config.yaml
encoder_arch: "mlp_mixer"
dataset: "crops of objects in photos (Visual Genome)"
image_size: 64
crop_scale_min: 0.5
bottleneck: "plain"
encoder_activation: "quick_gelu"
encoder_mlp_ratio: 6
encoder_conv_stem: true
latent_channels: 4
decoder_widths: [48, 48, 96, 192]
decoder_attention: false
init: "xavier_uniform"
max_grad_norm: 1.0
epochs: 16.2
lr_schedule: "cosine_restarts"
Rows from block 3 of the encoder, named by matrix and row number. Rows with one number belong to one neuron. Each number is 500 + 40 x the weight over its row's rms, rounded and kept within 0 to 999. All counts start at 0. Numbers have three digits each. After the name is the row's rms in percent of the matrix's.
# fc1: MLP up (encoder.blocks.3.mlp.fc1.weight, 1536x256), inputs 86-171
# fc2: MLP down (encoder.blocks.3.mlp.fc2.weight, 256x1536, transposed), outputs 86-171
fc1.1384 014:455388475559512534419469523476509502426475578532487470528438529537474520531485528506559435532542445431503556522509546515487362496559497425444511513578551514514509516469416468538522498500490475505484469507463482501525480510467467538512550499530512494510476565
fc1.1385 044:476455472518501556426492517439498536486521572529527474499443506544522497513476487514550485427527515492477525509542500508481488505520492490505474487531520520495629494486518476501488514535505493521478513502486467404493464508510528523531536514526509475499474491
fc1.1386 119:570499485491492565449465526471491527484510553528499487496450503528498504513489503494526492424517567498463506500520465512489475476514482523550508496510501490488613492484505466478473516548485485508493477493482493481491488500531580491531530477522488481488476517
fc1.1387 052:510472488515506557420482527467490519465503559527491475500447515542518512532486504502538499421525531500487524507520494499482465495515485501519510501525513496494627501483492478499484518519498485503481504510484484470486479511517569490526526499522492487501488497
fc1.1388 184:531510496568479547518532455501414490459537574496498545458555455411533490495505539480431495508478506591477398577540495522503437540469505579537485456567572488480518448507479492513458424486524512534573553498502535463460499483536489425538498511515469464446477487
fc1.1389 212:555473535501488479452541416540445468533493522411451484481495431483466467369517462494453509514484474431470444500451484492508478460512499523523487510482485489501513492503457485515474454421460502498542499496503486543485524490580527462496488457521478521490489520
fc1.1390 119:583500487496488563454455529471486534490516552529496483498449506528493506517487506489528489435520580501454508504525459517487482472510482528556505498515494486485614490482506462466471517560475484507489476485479495465489485503529587487535534469524485479485473521
fc1.1391 043:488465467518507551424489512457503536478519559525515468491442500539540504509493478514540493437516526486507509501544484508485475492521483491515515502528527508505616489490515468510509510526490481533444537510492463445491482504505529518526530542515501491507495484
fc1.1392 027:543530478480506587463483518451513512473521561525485492515454522531525495519505501505521512442486538510499492439505481489498506525505482513528507527489534521497648507488519497491470518513511480475493529539489481484504491497499592481504505459477520506510463517
fc1.1393 058:516480484509506564423486524470492516470506559524503478497445508539519505523485501502532504412519534494492521502518490499483467497515485498522508505527513498496633495486501481500484516520501485515474505512486483482489481509520561494524523500519494492504485502
fc1.1394 022:439428433543507523445499490436519556491533550515508460510452484546562495509489454545548477478490504484503488514578498526481490483573476492496501490546558522516535488494517471516537494531484483556421562505496430422489475498497489566542553590520513493498503504
fc1.1395 055:546493519490498588440495517495501486466497575520495496500453512508505503513493504497532510437487539497481506474494479495490468514493493503519503517495496497495606507488507494511464522505511492486501503520487490524499482504519567492503505485501492502495463499
fc1.1396 113:562502487489496572435473527480498521484508561525503486496450503525505508507486499495524498414513560486471512496516475505487472482511483514547505499514509493488613495483505470491475515540492484511493485509482490492492484502535578487526526481519490484492480508
fc1.1397 013:464482392472506452476436475469548526463491550502483529481570464505480492475507490499493508456460464581526464492578520519519475501515484491504502483491528501499400520484503552493508490538536472538491576573490519496493492485533462534582503619555493486492550506
fc1.1398 094:519504497491488589421487514482507495474489555520517497493458505509518503510500492511514505445485524494497502479499497498499452506503489498520504500507519508503595510491503497518481515502515485513495510522494489519505493497518555506503496491498506501485479498
fc1.1399 175:552446572497487479511534430520448462533487502423371511504518430519440471430486420463415485563454506421498489477454531538494488493490494508502496502470519494503543532501474439525492457466507498521476489499504492507523501479553556500442445536494500512524494567
fc1.1400 014:474408478546509536416466533484514500419477560527473478533423534539483517536482529500554438510555458421507556518508548515483366490550494441456512518563553504504520511472416468538519519502493482481491464494473485507514476517460496510518544490532504494519467556
fc1.1401 065:507477486507504552429488533455493523464506555533495481494454509540516508536487504499531503424525534503492525509522497497487474497509485502522505495521514497489629497484499476496488518533500485506480508510483486453489482507515564495521521505519490482501487488
fc1.1402 110:538499486491498572428476521476503508476497560528508489490454497518514500506495495503522502407503543488486507490509482505494457489516486508533508498510507498495597496488507475502476515523507487513491489508489488512499491498528563497517513491508497492493478509
fc1.1403 066:463487514534510403595503472522473464519486398480514522494562484462480487500528454509458481545475467513505501493485505508526500503507522484468511485475507509513370492528489511486512479467517531492517484458529511520512536487466433511502483544506514508492501492
fc1.1404 345:586491522460550460515509492506524541492469463472440484575473349484433433460498408502498546531470462510550525531481457513501471403519494542476513479497422508510523485508517452534559515502522501521484450524511521514501495482541555530501491493507505511580556485
fc1.1405 212:546469545491493485454537414544446468526487535406447484487491440490463475384517471495450506508492479444469448500449475487507473453514500515509484513478485490501535483503451488509474452427455503493547493498502482551483526490571527471492484451523477523493491518
fc1.1406 115:576498484492491563455461524466490534489511557524497486496447504528494506512490503491531492432525571498460505504524463517491481478509481528544508497511498488486611493482503461474472516556482485505493477492481497473489488501532581491531533475523486481488475517
fc1.1407 112:537500487487499575429481520474504510479497563523508491494457499519513503505492495501521504409507541484486508489512485502492460490513487504528505496510517500491608499487506476506478514526507487513491491517485487506496489497532562496517515491512496486495481506
fc1.1408 018:502442472542516581421468525470499506421497568527475470539420530534503514537479516507568475453529499460500553496512519501471416492546482469483527538562537503504575517460452474536494528514493464486470494515466469525501475506493548510533543480523510505526466545
fc1.1409 024:545496547501528610487488515492471463450527569528500497544456517481484513546484503487538504524493541525477511482480468500486502537472501522541526526472517487488628507490504494538459537501523497447510479506486470525507485521502562504463490469488500505506426520
fc1.1410 119:586498487496486561460452530468483535490518549531493483499451508528491506520486508487528488441521584505452507504526456520487482470510482530559506497516490485484615489481506460462470518562473485506485473477478496460488486502525589489535535469524483478484472527
fc1.1411 092:549474486505495551459469534458485530470514549534484485508454518545503516550479520486527491448531560513472525509523483506479484477510480517548496493516502484477652492474504469472479518561479480505474485489471488440482474507519591493526531495526481467492481511
fc1.1412 049:484459475515503557424492523436494533477515569532513474497446507543521502521479489510546487433527523502474527510534501505481487501514490498506483489532520514494627493487512475499485519533506494515483509504482476415496470507508544518528531509526504475496476494
fc1.1413 121:576500488494490564450455528468489532488514550530499486496452505526496504515490505492526491427518576500457505501524461515489475476513483527552509495514499489487614491483507463470472517557482486509489473484482493474491489501528584491533530474521488481486474520
fc1.1414 056:490461475514501553431492519435497537475517571531526476498444507538515500512482490507544489428526524495479522505538498505484487498513491496511477488526520514492627493487523480499492517538502492525476507501484474407494472506516540522529536510522507474493476492
fc1.1415 021:571479478467495555478522500545495500498493545493485462486474524557501491488499496501512528418496562478494505439496488492497512542474506534505461525431526505505603479509540502458494518493529512516490533522506516470487493495488604416533526415501500485493494454
fc1.1416 036:564445494457514593465520493520476508480498648494493495509450487558545493498477487468560518466578544504504500536486523501482503491491482497479482507477506476467632493491513472476495527526506500471487553536479485485458478502564562506507528536537470464521507460
fc1.1417 115:585498486494491564453458530470487534489516556529494484498447508530493507517485506487528491434524577500455509505525461514485484471511481528555503497516497486482622490480506463469471517561474483507489477486477494464488484503528589485535538468527484477486476519
fc1.1418 041:474450473523504555426497517436498533486520578527526473499436507542523498517477483514552483432529513493477527510539502506478489505518491490496477489538525520495630490486515471500489512530504494519482515501483468407493466509510528523530536516524509477499474492
fc1.1419 068:466465488531509401602509468526487471510491443476496510494533472482493493486514454498470478551516460502515496521475518519519511491510513480475505481477506504503379492522481501476524474471496524498537490468519518521505520493466429508492490545511501501494513486
fc1.1420 081:536490506491490591434508510499505498487488572509509500500444506523510509503488497493531500448508527478486504492496500494487472502492493498511499502517511495489596513490494483511470514504505494496504506529486496524499481502529559500502507489511491491491470494
fc1.1421 047:493471477514507562417484526459491527473508564533503473490447506543524506524487495509540500426521529497491521506526490500482471496517482496522514502528517499500632496485501469497494516519498483518463519506489476458491481507508550497525522511521495491509489497
fc1.1422 199:536458524528480492447568422510446464528514493428458500455509433439496443405506458491446531490451455471510433492457510507507443478482514527548505509519494499517478491520458482551488446407508517512528520526522482498484511475591501429482472479492482527478501535
fc1.1423 298:439494586521518440431570436532505452512485511429482493477509442445506506427508531504489536534484400493507418494446451422506447553500489497465471508471559513494478482486526479573492491446542490512523564545488484501499514524589456528484492468497508494508515491
fc1.1424 095:524500494486498592423492516478511502474491575521511495498457502513516506505493493503520506424499530484493509482504497500492459500507488499519504500510521501493615507486505486517478515516514486510492505528487485515500489499531554503508504492506498493494479501
fc1.1425 114:559496481487497565448477518470500523482504560520504487492451500524507503504495496498528496423521550489472501499518475512494471489511484513531511496506507494491600498487501468491475513536494486511498479507485497494493494501535571496523524486518492487491475508
fc1.1426 028:518470484527516589422479525483496506443510573525491469521430520537510504528480514506553498435522518474500531486513496493478449505520480486506514531539520492498602506473484475527490524512496474487473504515475477524501477509506569490526535472519501506523473527
fc1.1427 269:548518508450557429537521481508518533489459469463450472577471354492457436452495402505503544532484429501548526517478458491491495425536500530463498483468457504513521486509508473552560500482511501527490457521512515545497493470515541535505501492505504518572548488
fc1.1428 118:564498486492494566442470526477495521483509554528501487497452504526502506513489503496523494419514561493467508496516470507488472479516484517550506496514505492488616493484506470486475516542490485510492481500484490488493488501531580490529526480521490483490478513
fc1.1429 037:471463475527511557420485526444490529475515563534492470500439512548526504532485492512547493435522524500488533508529501503480476499519484498510508500532519504499628499483495468499495514522501485512469523506483471446492476506504544506525528514523496484512487500
fc1.1430 014:460407465553510557432460523460507506421489568533478476532439527523497508546476517524563456494514463439515549500511541496475374492562481453451511532565538508515537527457431466545511516517497454498477483504463473508514475492462507531517547497519518503523467561
fc1.1431 078:529474490511499556435480531466488523471509557530493479499448509540507511535481508494531493433527545506475521509519487499481473484513484509537503498521508493489638495482499476484481518534491486507476493501480489461486479509525573490527529497526488479494483502
fc1.1432 118:582499489495489563453453530466488535488516552531495484498450507526493505517487506490527491433519581503453507502526460517488480474511483530555504497513495488484618490482507463466470517563479485508487472481479495466489487502530587488533534470525485477487474521
fc1.1433 023:398431434526503433556489479481521522541513497504510480472519470523518497496512473540484462599503449477522488503538518519514482490555491452490512476531547532524333496514485483534552473493501499543456497484518490476510511497460387535523515556508520501471516534
fc1.1434 014:455392460551512538425462524476513508426479564527478474530438521534495516540480520512558440503538450434517556512520538509479367494570487441442519527578554501515520517457420467537523512514499468498477479508461484499517480507465485530522541495523506498507480559
fc1.1435 114:567497482489495563449468521467496530483508558523500487494451501524500503508494500495527496425523563494466501499522469514493474483512484521536509497507503491489603496485502464483473514546488487510493475498484496484491492502533574494528529480520489483490475512
fc1.1436 121:557499484491496567442466524469496523483506554526504488494453501523503503509492499497525496419515558494469504497519471510491469481515485516541509496510509493489612494485505469487473513543492485511493480499485491490492490500533575493528526483519491483490476513
fc1.1437 086:539512494484491591432501513501515503493496564509514496498450508523516506502493493502525503448501534486492506492501503495490472502492487502521496503505521502498601514491498497516479514510505481507500511539491494516498485499525566492506507484507496499490480493
fc1.1438 173:523509508556480556528547471503437489450529587500499544452557441411536485506509538485429497488485506595471417564536480519506415532467503554524477445569600496475533446505465505525452419476515512539578544520500533457462503473549482415531492508514476457441482487
fc1.1439 120:550501488490497570437469523471500521482503555525506488493452499520506503507494496499523499416511556490472505495519475508492466486513486511535508495510513497490608495485504471492474514540498486514493482506485489497494490499534570493524521486515494484490477509
fc1.1440 067:459511507527515409574471462534485484525508433463529510507536474444491480501506451514446500532476468510502494494482490510505519491528511498492489501498505509520401490516491508502514476469488511514502501475522499548535511480450420483496488524494517525496520550
fc1.1441 044:467475451399523452557546497539519493489470553481498515483583477494534479509521494496463528502465495537523491499483533518537502510509496471473468466512506500504419511516500503489547487547534518515531570540517521499490508473515468487477471539511489512494589454
fc1.1442 214:578471560516552427550554452506474495543468444443417479561459451447442441454485469465455563607473426502535474541448457521495471499485498535423498505519518494503600473498499440556560473479527497498463498516499504475490487491564568542458457471473488506569572552
fc1.1443 119:554501486489496567442471522468499524484505558524505488494452501523505503506493497498525497418515557492472504497519474508492468486512485515535510495509511495490609495485503471489474515542496486513495481504484491494493491500534571495527524484516492484491477511
fc1.1444 078:521474488510495550442479532457488530475509556533494479496453512545506510542482506492534493442532546508479524513527488504482479484507482512532505496518508492488638493481503469482485520548487484510469500498480487436486477506515573496524527501523485478497484497
fc1.1445 051:512477485508507567419484521478487517477510562527510476500446507535523504514485495504532509420513537490492515497521486498483470498517484501525512506528515498500641497488513481502481516516499483519471511511489476487494483504517556497526523499520496498508486508
fc1.1446 085:542476493511498558437476531469486525474512561532491481500446508537500515531481509489533493424528553502471522506517483500481476482509484508543501499521506487485639494480499475481481516542487486511476487500478489468486479509531576490529532488529486479493482506
fc1.1447 013:435403452536510511453468521464530507434473562529484478510462520547492506538481522523543434526531430428529555520526550504489362505564490441439505504577556516502498516462407471543519494497501475501493479497467488487520475500459460534530538518522520476502476549
fc1.1448 177:529513509547478558544535480510440492458525589505486547455553437411531485516513530486422487493487516610464436572536475529514419529472503558519470441574605502475551438505460505514451418497513514535583533509499538460467509453540492426527490502516479459439475481
fc1.1449 111:546502481486497569443482517470506519480501563519510489492452499520510503502498492501527500417515543486476501496515481509497465496508486509523511496505511498494597503488501474500475512530501488516497485514487496500495494500533564497520519489513494489492477503
fc1.1450 013:455397455549507539435458530463519494421485569530480469521441517531487512537488520517554439527540445435513555512511543500491367495559500438447490519565560511508509520470424461548529502504500467503485474501469482497517483493464477536522547494532510493498481569
fc1.1451 076:537478498511504562429482529471488520470509567528492480501444509536505516528479509491537497421528547498476525508514489500479472485509486505537501500523507488486639496480494477489481517535491484506481492509479487472485478511534574488526532490530486479497483501
fc1.1452 119:584500486495487562456456529470485534491514551529495484497449506528492505517488506489528489436521580502454506502524458519488481473510483529555506497515493487485612491482505462466471518560475484505489476483480497465489486502528586487534534470524485480485473522
fc1.1453 120:559503486490495568441468523471498525484505556525506487494450501522504503507493498498525495418514560493469506497519470509491469483513484516538510496510509494490608495486504469487474515543493485512493481501485492491494490500534574492527525481517492484490477512
fc1.1454 014:434430417525498513474496481403525578497537553539453477508470446546587494481497466520548514529461503517515449501597504521504488474612483485506529502556574513496469496485521472547536491539503473547416599523493451467496514489531473613547545604538520497481533494
fc1.1455 089:535491488495506569429487526477499513469504566524498489500451505531516514517483508495527504403524540487490522500511492496483469492512485501533500499521513492484634496482501481502480514530503486508485496520480483493489482509533567491518521497516490480501484501
fc1.1456 083:514505484485497588442495512470515508471496577516512491495454503514528500504502492511523507434498520496497495480512495496499464507503487492511507500501513507497604510489507488519478513513509485512496511535489490515501495499526552510508505500501503494491479498
fc1.1457 120:584497487497486561457457528470485532488516549529495484497452507529492505520486508490527488436519577504454507501523459517487480471512482529560505497516492485485615490482507463467471517556475484506488473482480495465490486502526590489534533472524484479484473524
fc1.1458 083:526506497485492603424495512478507494473494564518513498502458505513517501509497491504518507445490529494493503475504497494495463506501489499519505502507523504496616511488502496519476513506515486508494508529490490520501492499517556508504502487506503498487477496
fc2.1384 028:570565546486533463515460511602458475604487457493466545536469512474449478522491473475552480540456513541467554460561510464481571556494528495493448525485503481520402461529523540514457572495555523460462526466529478495505480474484530540434585514516490505541453470
fc2.1385 051:536525539487492470474437500559479495550469468498444574513527427524523454471501477484545499543490505519500523506530510510499537556477505530478482554494512495524500498496481524498467552497586498497462510483505510511535528458435523478503531501508503522534479517
fc2.1386 122:461484524498497468484494480519536455509461468466496514491536453496518491473509466511485494506471461511561527488467514515513494558488509461424491504472576530514484498512518519534522505453574507530486544533516488506519512494427479523459469556464519518525515517
fc2.1387 072:488513525502499467443482476540507472547481473462505539505512466486510474483501478502526483525469461521544534480507544501507539576471508482459492521485550528518446501512515539532510540437583507515470542505514516502535508486416477499487509531482518522533499520
fc2.1388 152:544551456471496541526458572423519568461489595571533493531466536541471569529461542466471465537565542452465570558525494484470545436463519560516567516489459478509574477535486507481485511572455528474512459490530537483475446544520557466545508432507473514522481444
fc2.1389 048:445559511528572471534537524447573592464539403505457503560481503528520561483495556499454529532543515539542526494484499515492469448471467475514533487395566491453478505495492517542564494452484491516468505574484568426491480534513482529541502501504508457531559488
fc2.1390 129:459478519494495470493495484523541449505458473472495515490533456496520492478511468509482497503472454508562527490464510509514492561486510460412494503475585527515484496514519515536521508453584509526482541535517481507515512493417474534452461557460516520535516514
fc2.1391 057:532523530500471462470449466540485483553480451466492549491492451524500474475500474494544472553484487514514532493511543516507563570477505515489481535488525507524483501506495528526487555466585503506463525487511526495532513481411514499502527501493506528516475524
fc2.1392 056:480507485503496461477537471492522458486483530419506524507554452501523518489507482502500512539489471508530528490477558517514557500506494487468501504471562525503511510501505521530516495473491497529471516550506532486525500506449496426503519553476510508503515497
fc2.1393 079:491515527504500461445488473537510468543481467452502537501517463488510479478501479501526487517468459517546538478502546506508542572481509481462487521481548525518451499511519538542514539436570507518468545512514517498535506489428481492486510531474517520530499521
fc2.1394 040:570532546488465476511408476563453490564476460502451576487484454544485459502499470476556490559481535514483515511534519508493554575479514545525464554531506479531504486500470526500459555518597505494474516457508505515518521458433543501504537482517487524511461501
fc2.1395 091:475492498513509476462528457499547479525478507425523524494521450506518511462502480511512504503500456495562531487482559532510544519519491473459493501462553521509507521503513521532529504473496500526475514568505522488524498494452494411501529545477508516510523518
fc2.1396 123:452487518495498470474502481515542452508462468463503518490533454500520493469509470511486495496478455501569524485466520514512495563495508457427492503465584530513474499511523522532526507449564507533486542545514492494521510493430472523460475557465520515520519516
fc2.1397 015:481502492513483496563458510450521581498493418516515507495470529531499513488502504488521449435545508387471464529522441485500388528473531511500504490521511491481477512495500490483491491495476523495559490475487465516511504510564472606478438479541506473477461504
fc2.1398 121:502487509486504472451514473496528488520480507447520510493518456529502496453498477511515508487492500515542522468490539540505526505527493459480483500456522529504534519502522534498531508489457499532476505540504527492528498488477530438502525533482517508494515530
fc2.1399 115:418509490511565458466577455490517524456490437462493503522536497465548489430493497501496580505495448512536472469482513504491441487522492453456512523489512508495401518506510507622546486379529502512473559557503526494511497524557462479515517534515512494529555508
fc2.1400 030:559561540491531463495461505596466463599485464493472543533481501466458477529493476482551487540454498549484556459553524470486574564490521489487463526487517489521392465526524543522468569482561518466461527474527490492511483472462515521445577531506492510543464476
fc2.1401 077:491506529505490468443466476533503483542481464463501537495510447491518471469503474505518476526474473521538528487505532507511526571465506493454498519492541533515457504508505529520504535451591506518480536507512523502537515486407481492498502523489524520524494521
fc2.1402 111:472492528495499461457504477507532469519470471452508513489530457510512493461504476509503494498478471508555525473480529526510512549503505461452487506457561533510494502507519531522526506457540503540482540538511507498526506493464500489479498550471521512508513526
fc2.1403 109:540486515502493540540461544495468531490540547557494434492456549495454542505495539494501486540534529489442473525520452484491481427489503512560519479524403472488550505501481470481477511556441500458519457462496482520478493514531535524504504444521480488480493496
fc2.1404 474:410536497556452533450489488508470454457507558515532512417538558515545571487495566504507433440521502450445442483531507472488537557553498473533525516469520490507432507508509486449439484484475500500546573505510556562498498533428422430557558507568503514431438446
fc2.1405 048:442557490531578474524542513452560594460533415500472518555501508509537564478498544503465560546544508537549512514493515507496467450484470490507536500433547498460487512491496512539565489436478490513471516581482561428492486539520477482547510510500510460529570500
fc2.1406 121:469483521495494469489493481522537449506462473470493513491536454495520491472511468510483494507471463511557528491465510514513494555487509465419492505471579528515487497513519515530520507455578508528482535529518485507517513496415482527455463554461519520532514517
fc2.1407 113:467493521496498467459502477507533467515475471456507516490530452505514493461506474511496494494482471503564522479475529524512505550501504463457490503460563532509495504506519528523525506454521503538487537542510507494528508493455494490478492549472523511504515523
fc2.1408 041:525541522504509456454487482571487462572484462463497548520496496475478485511495469488545492529464476522507547467530572494497574568490513482475476523490557509520418483520526550541482547467550514499453522480523510490529490486453498481461567541490506516536481484
fc2.1409 049:496462488520531482458532471514542491508473509445516525523522444508529524467505479512524513530504475494532537489495555521510553514516492455437505492452512518514536522509501525528527494490487506498474504573507532483516501496392508417497527544471494527533531489
fc2.1410 130:463476519495494469498493485524539451508457473473492513491532457497518491481511468508482495504470457510558528492465509511514492558483511462411494504480583526515489495515517513535519507457585509525481542533518478511514513493416477535452460558459516521536513516
fc2.1411 105:480486528524486470469460485533510474527476460473491525486512445479517474468515460507500472518472466522525520506489510503521493558462514489426506507524556531515478498514496515524496512453584511517496536516518503504528524491401471503475476531480523520523493514
fc2.1412 055:524520538491496467465440498555485494549469467489454566515527430521528459468502475491536499549491497520506528506529516509504533554472505520467490546492518508521493500500487523500474551488585500502465516489507516510537528466417514483504526509505512521538484520
fc2.1413 127:461480522494496468490495482521539452507459471468495513490535455498518492475510466509483495505471458510561529488466512513513494558487509460416493504472579529515484496513517517534522507454582507528482542534517483509517511494424479529455464557461518520532514517
fc2.1414 058:537523539493490466475431503550481498546469460499449565508529416519526455456505467491533492543497504512492522511524506516505528545479506527467487547492513500520509500497482519487469544498574499499467502484505515510535531465419523474505524501506509520531475522
fc2.1415 042:504514466509482524481515479473516449504499597461525516510547446493508531510504498518500470521522468489534530524479571519513559451496477493488528503474571528504547526489495490477524502482478478524483492546499523478537490508468500372510520503484514520498512501
fc2.1416 070:476507471556479498472493489485536476491518462480560521496507478482528512506507492519490452473535449442530508539474560512523545524481479511481537495512507516501465542498505485496496520459512487493523489560495527468545499524435425445504503510487515523506493504
fc2.1417 131:457481516497496472493494484521541450505458471471494516490535455494523492477512467508479494504474453506564526495463510508515489561484509462410497504477584526515479496513518512538521507449590507525485545537517483505515514495418471535453460556461517519536518512
fc2.1418 049:539526541487492470471433500563478495554470469497446576515520430527523454473500478482547502550494506518497525511534511508498538553475503532485482555498510494526497497496478520498465557499585498495460508481505511514535528457436525478502534500513501522534479516
fc2.1419 106:546497508496485543544462540504472527484543536563491441491454545498465530509497528492496474529535525476447464534507440479492481434480502536561527481519396472488523503500483463472476507547464499451528477465495476511470495510544527560498493439524482486476494485
fc2.1420 115:485496492494504490457519470496550473512477507440515522494516452521519504460504475511507497482511464486560518490470549533510522524523489463466502497461540521506511526502517519502528512470480496524485500570501518484527501492461502431495521543484515512502524521
fc2.1421 066:505519529498487463451476473543501476550480467458498540507512464504505474481500481499534479539472468518534539481511545506508553574473509492469486528481534522522457497512513538534501554445580507509460541499515519499535508483420494509493520521485513526532489523
fc2.1422 079:535521519582558503510525565434569600487569490536476483571463548555513543482489602483457516541533533515517540514499487503496523482428468518544514497428531486467537503493518518555545549531517486501473486546484536428495473530516560578500470446481492472572543465
fc2.1423 294:493486445497471484522473459544505461512484441473462452497455481476460461534513489480499473510498468523497508490463486527501505435596509473501541471497439455518499498537447544491485461488492517448495478447532503637506520451426485485512514521553475562476486517
fc2.1424 113:490494510494500468449514476501533470515477484447516517487523454513512496453504477510505494485491477497544519474480538533511518534517498466465488501453543529506512513505519531508526509469501501535484513558506519488532505492476509447488513541478520510499513523
fc2.1425 113:477492526492497470475498477516533458510469475465497512492538453502518492463507472513485494508478471509555528487471515521512504547494505467436488505457566532512490499509524520521522508451560505532481530525514498501521511495428494507469474547466523517522515522
fc2.1426 058:509531517505509460455504473550501457556483474448505542513511479480492493498498473494536498529470460519527546473511576506503578547496506477469480519486560512517457495515522546547504535465536509510456522496517519487532494490449496445472548541476507517530496498
fc2.1427 232:370523510600489496454505461503497454489510513450509519432531599504536569474491600500504473476505478467466466473519531482485526573520499484518500520450524499507413504505518517490467495453497501517492556531507498542494494557430412450490504517506500510465465474
fc2.1428 122:456487521498497470479496480515538456510463468463498515491534453498518492471509466511485494501474457507566525488468517515513493559492508460426492503471577530512481499511518521533524506449568506532487545537514492501520511493432477521462473556466519516521517517
fc2.1429 053:515520530494489466451457475554491483555479469466491553510508467508510469488499480497541491556473479523529534486522544502505556576466506504480488534490528522523453497510502534527494560451589505507460539491514519504536512477411503503498526515492513526530492519
fc2.1430 031:552560536495522456493475500594471477588484457479477547531489506474457486520494471479558487542456502534480559458551548476488577557492525490483457527484531494520406469525522550530462562490545522479455528469527494492518482480477518511453591530501498507540458473
fc2.1431 087:484504531506489464459468486540513469541476463470497530495510455486509472471507467504516473519475463520539531491499523505513516570472514477437493514498555527519467497515509532522502528445586511516480535510519507505532514487404473505480498532484520524531495518
fc2.1432 131:459480518493495470495495483523541451506458472471495515491534455497520492476511467508482495504473455507561528491465511511514493559484510461412494503475583526515482495513518514537522506451587508525483544536517480507515512494421475533453461557460517520535515514
fc2.1433 046:561510562466508496548432519566451502553486487541421517497455537540460476505493501460539510547480559537448497501542444475480495524485531511527458533548467458516532466510487517484471545555524519472493514454512466543481503464496566567487528477530474492501468499
fc2.1434 030:561562541492527459503468504595465469596486457488471546533481508470452482524492472478555485539453510540474557458558529473485573560492526492488456527485519488520400464527523547524459566493552522467457526467528487491515481477470521526443588527509494506543455471
fc2.1435 120:470488523492497469485497478519535455507464474467495513493537453501518492468508470511483496508474465509556529490468512518513500551489507465425490505463572529513486497511522517526521508449573506528481536527515491505518511495423486521463467550463521518529514520
fc2.1436 119:463486526496497467477496480516535456510465468463499513491536451499516492468508466511487495503473465509561526485468516518513497555491508460431490504468570532513487498511516521528524506451562506533486542534515493504522511493434485513464474554467521517519515519
fc2.1437 122:480492495492499480454515471495549463503472504451517523492523453518523498461503473513497505475496476499558517484476542531510511526522493456461492498454548529505504522502526524501529507466493499530479503559503519482526503491443497462493508548477519510501520519
fc2.1438 150:545543460476491537526456566423508576465499585561524498531466540553466574527461549468470463540558545448464563549535504490472553441462518560528566519478462484506573484532495501484485520573455527478514463484527537475481449546520563466549511434509479512519481448
fc2.1439 118:463489525494498467470499481515537459511467470462503515490535451503517493466507469511488495499476466506562525482469520519512499555494506458438490503463569532512488499510518523524526506451549505535486539537514496501523510493440487507467477554468522516515516520
fc2.1440 084:542500557491498488564446528542458501525497475543455476496461559494452509528494494477520495567479552528450509486523446476485485493487527498507463498522426466507553463517475505500473508576496524477499471461516448539464490493517549509473522467514470504504478487
fc2.1441 052:456519491487492481518452514438485574485544491536550458523466533490448552440499525506446460520535487400454480541527464496502496433478501560529525450459423499465520503501490463509479492558450513481542493502494490478490495554639488448542503444531507472449469507
fc2.1442 153:386527498567526493461565468502517470441500463513507502467524540450574511463486589492489528463497409510528444475499480486480450534560492446480519498473528495504386482520504489587513457363543506516502564545518561524487492507482412458539537516553499510475520467
fc2.1443 116:467489525494498468473496480516535456510466470463500514490537452500518492465508468511486496503476466508560526485468518519512498554493506461434490504462569532512488499511518521526524507451560505533484538534514495503523511494436487507466475553467521516520516520
fc2.1444 082:498499530509475470460451489540503482542479461476489530487497449497507471463511466505516457531482481519519525500503515509517516559464513493441499516509543529519486499514495521504488535463579509512483520501518518507533521487387485497492498519493522525519480518
fc2.1445 077:496520527501500463457495469536507471545480470449501536506521456497508484481501484500528490519470458515542545477503553507508553565486509482460484523476536520519459500510522539549513539441565506514463541511514518496533504490436488490486512529473513522534496522
fc2.1446 098:471502531511492463467472487535518461534472459471499527492518455482510475474508466505509475508474450520546532493491521502513510575477515474434491512497566525518464495516512529530508521445587512519485537519519499501529513490411462513468488540476520524529500516
fc2.1447 027:566553540494535462493460507604457492597487460495471549525459535470448483524488468473565483537449529547456549456563515463478554557483535497495451526506517490517391458531518549521455564498548531475464538459530468495510478476497529550449602516524494496531449473
fc2.1448 166:544544456460483538527451567434505565470497588566527495527467546559466582534467555474476458531560552450459560543537508490476561444471514551536559514478462488500571487526497502479480518575448521477518466479521533482484455549513560464550517437513485506509475448
fc2.1449 108:479495525489499470468503477515534460510471479463501513491542454506518493459505475513486501505481473508555526483474520524511508544500502465446487506450564533511494501508526522517524510452545503533477524528512504497523509494438499495475479546468524515518517525
fc2.1450 028:567567545486534460522459515604460474603484457500465543537481506470450484523490476480554483550455513545471559457555514466482576555500527490487450525482502483522408461529527544510461573498549524456465525466532482491505481474478530534441578525504492505543453471
fc2.1451 094:466502529510498463451480483536521460535475460464504531494519460476515475475506470506512482503472448520552531488494528500511515582479513473442491513493569529518454497516515532535512522442586511523485539523517502496531511490414457508470491542477522523530505516
fc2.1452 128:462478520494495470495495484523540449506458473472493514491534456496519492479510468509482497504471457510560529491465510510513492559485511461412493504476583527515486496514518515534521508455585508526481539533517480509515512493416476533452460558460516520535515516
fc2.1453 118:464487525493498467475497481516537455509463470463501513489536454500518493468508469511486496502474463508561526484468517517512498556493507459430490505462572532513485499511518522525525507452566505534483538535515493503522510494438485512464474555466521517522516519
fc2.1454 025:563548555472477470553341482542424496543484421509452560486504461531488451486503467456505497547480524479498518528516507482501515576468529552511439550527507458519462485495508508489480569502607509498476524428506493532511524473409508549492497483507509496512461516
fc2.1455 106:461495524511498460436505473516530466523476453448508528487520456478522484467506471510508491487470455512557523480485535509512510577486507472447492509483565535510461505510514530543518507441572507537490540538512510489533510494452472485478492542475524513517512519
fc2.1456 097:503502513497502465450526464501520473521487487440525515490540448511512495442500476511503512502487489511535518477479543535510537514521493476477478504454526529507526516502522525516523508476483498529471509538506531489533502496476519425503513530480520514500515530
fc2.1457 128:462477520496494470495493483522538452508458472471492513491533456496518491479511467509482494505471456510560528490466510510514492558485510462411494503478581527515488496514517515534521506456586508526482542533518481510515513493418478533453463558461517520533514516
fc2.1458 118:494494499491504475458519468494533475516480503440519517495525443520508498452501475511509503494497487504547519478479542535508528515524491462475490498455526524504525523502523527501529508478469497523479507558503525490531500492470517428494519534480517510498518525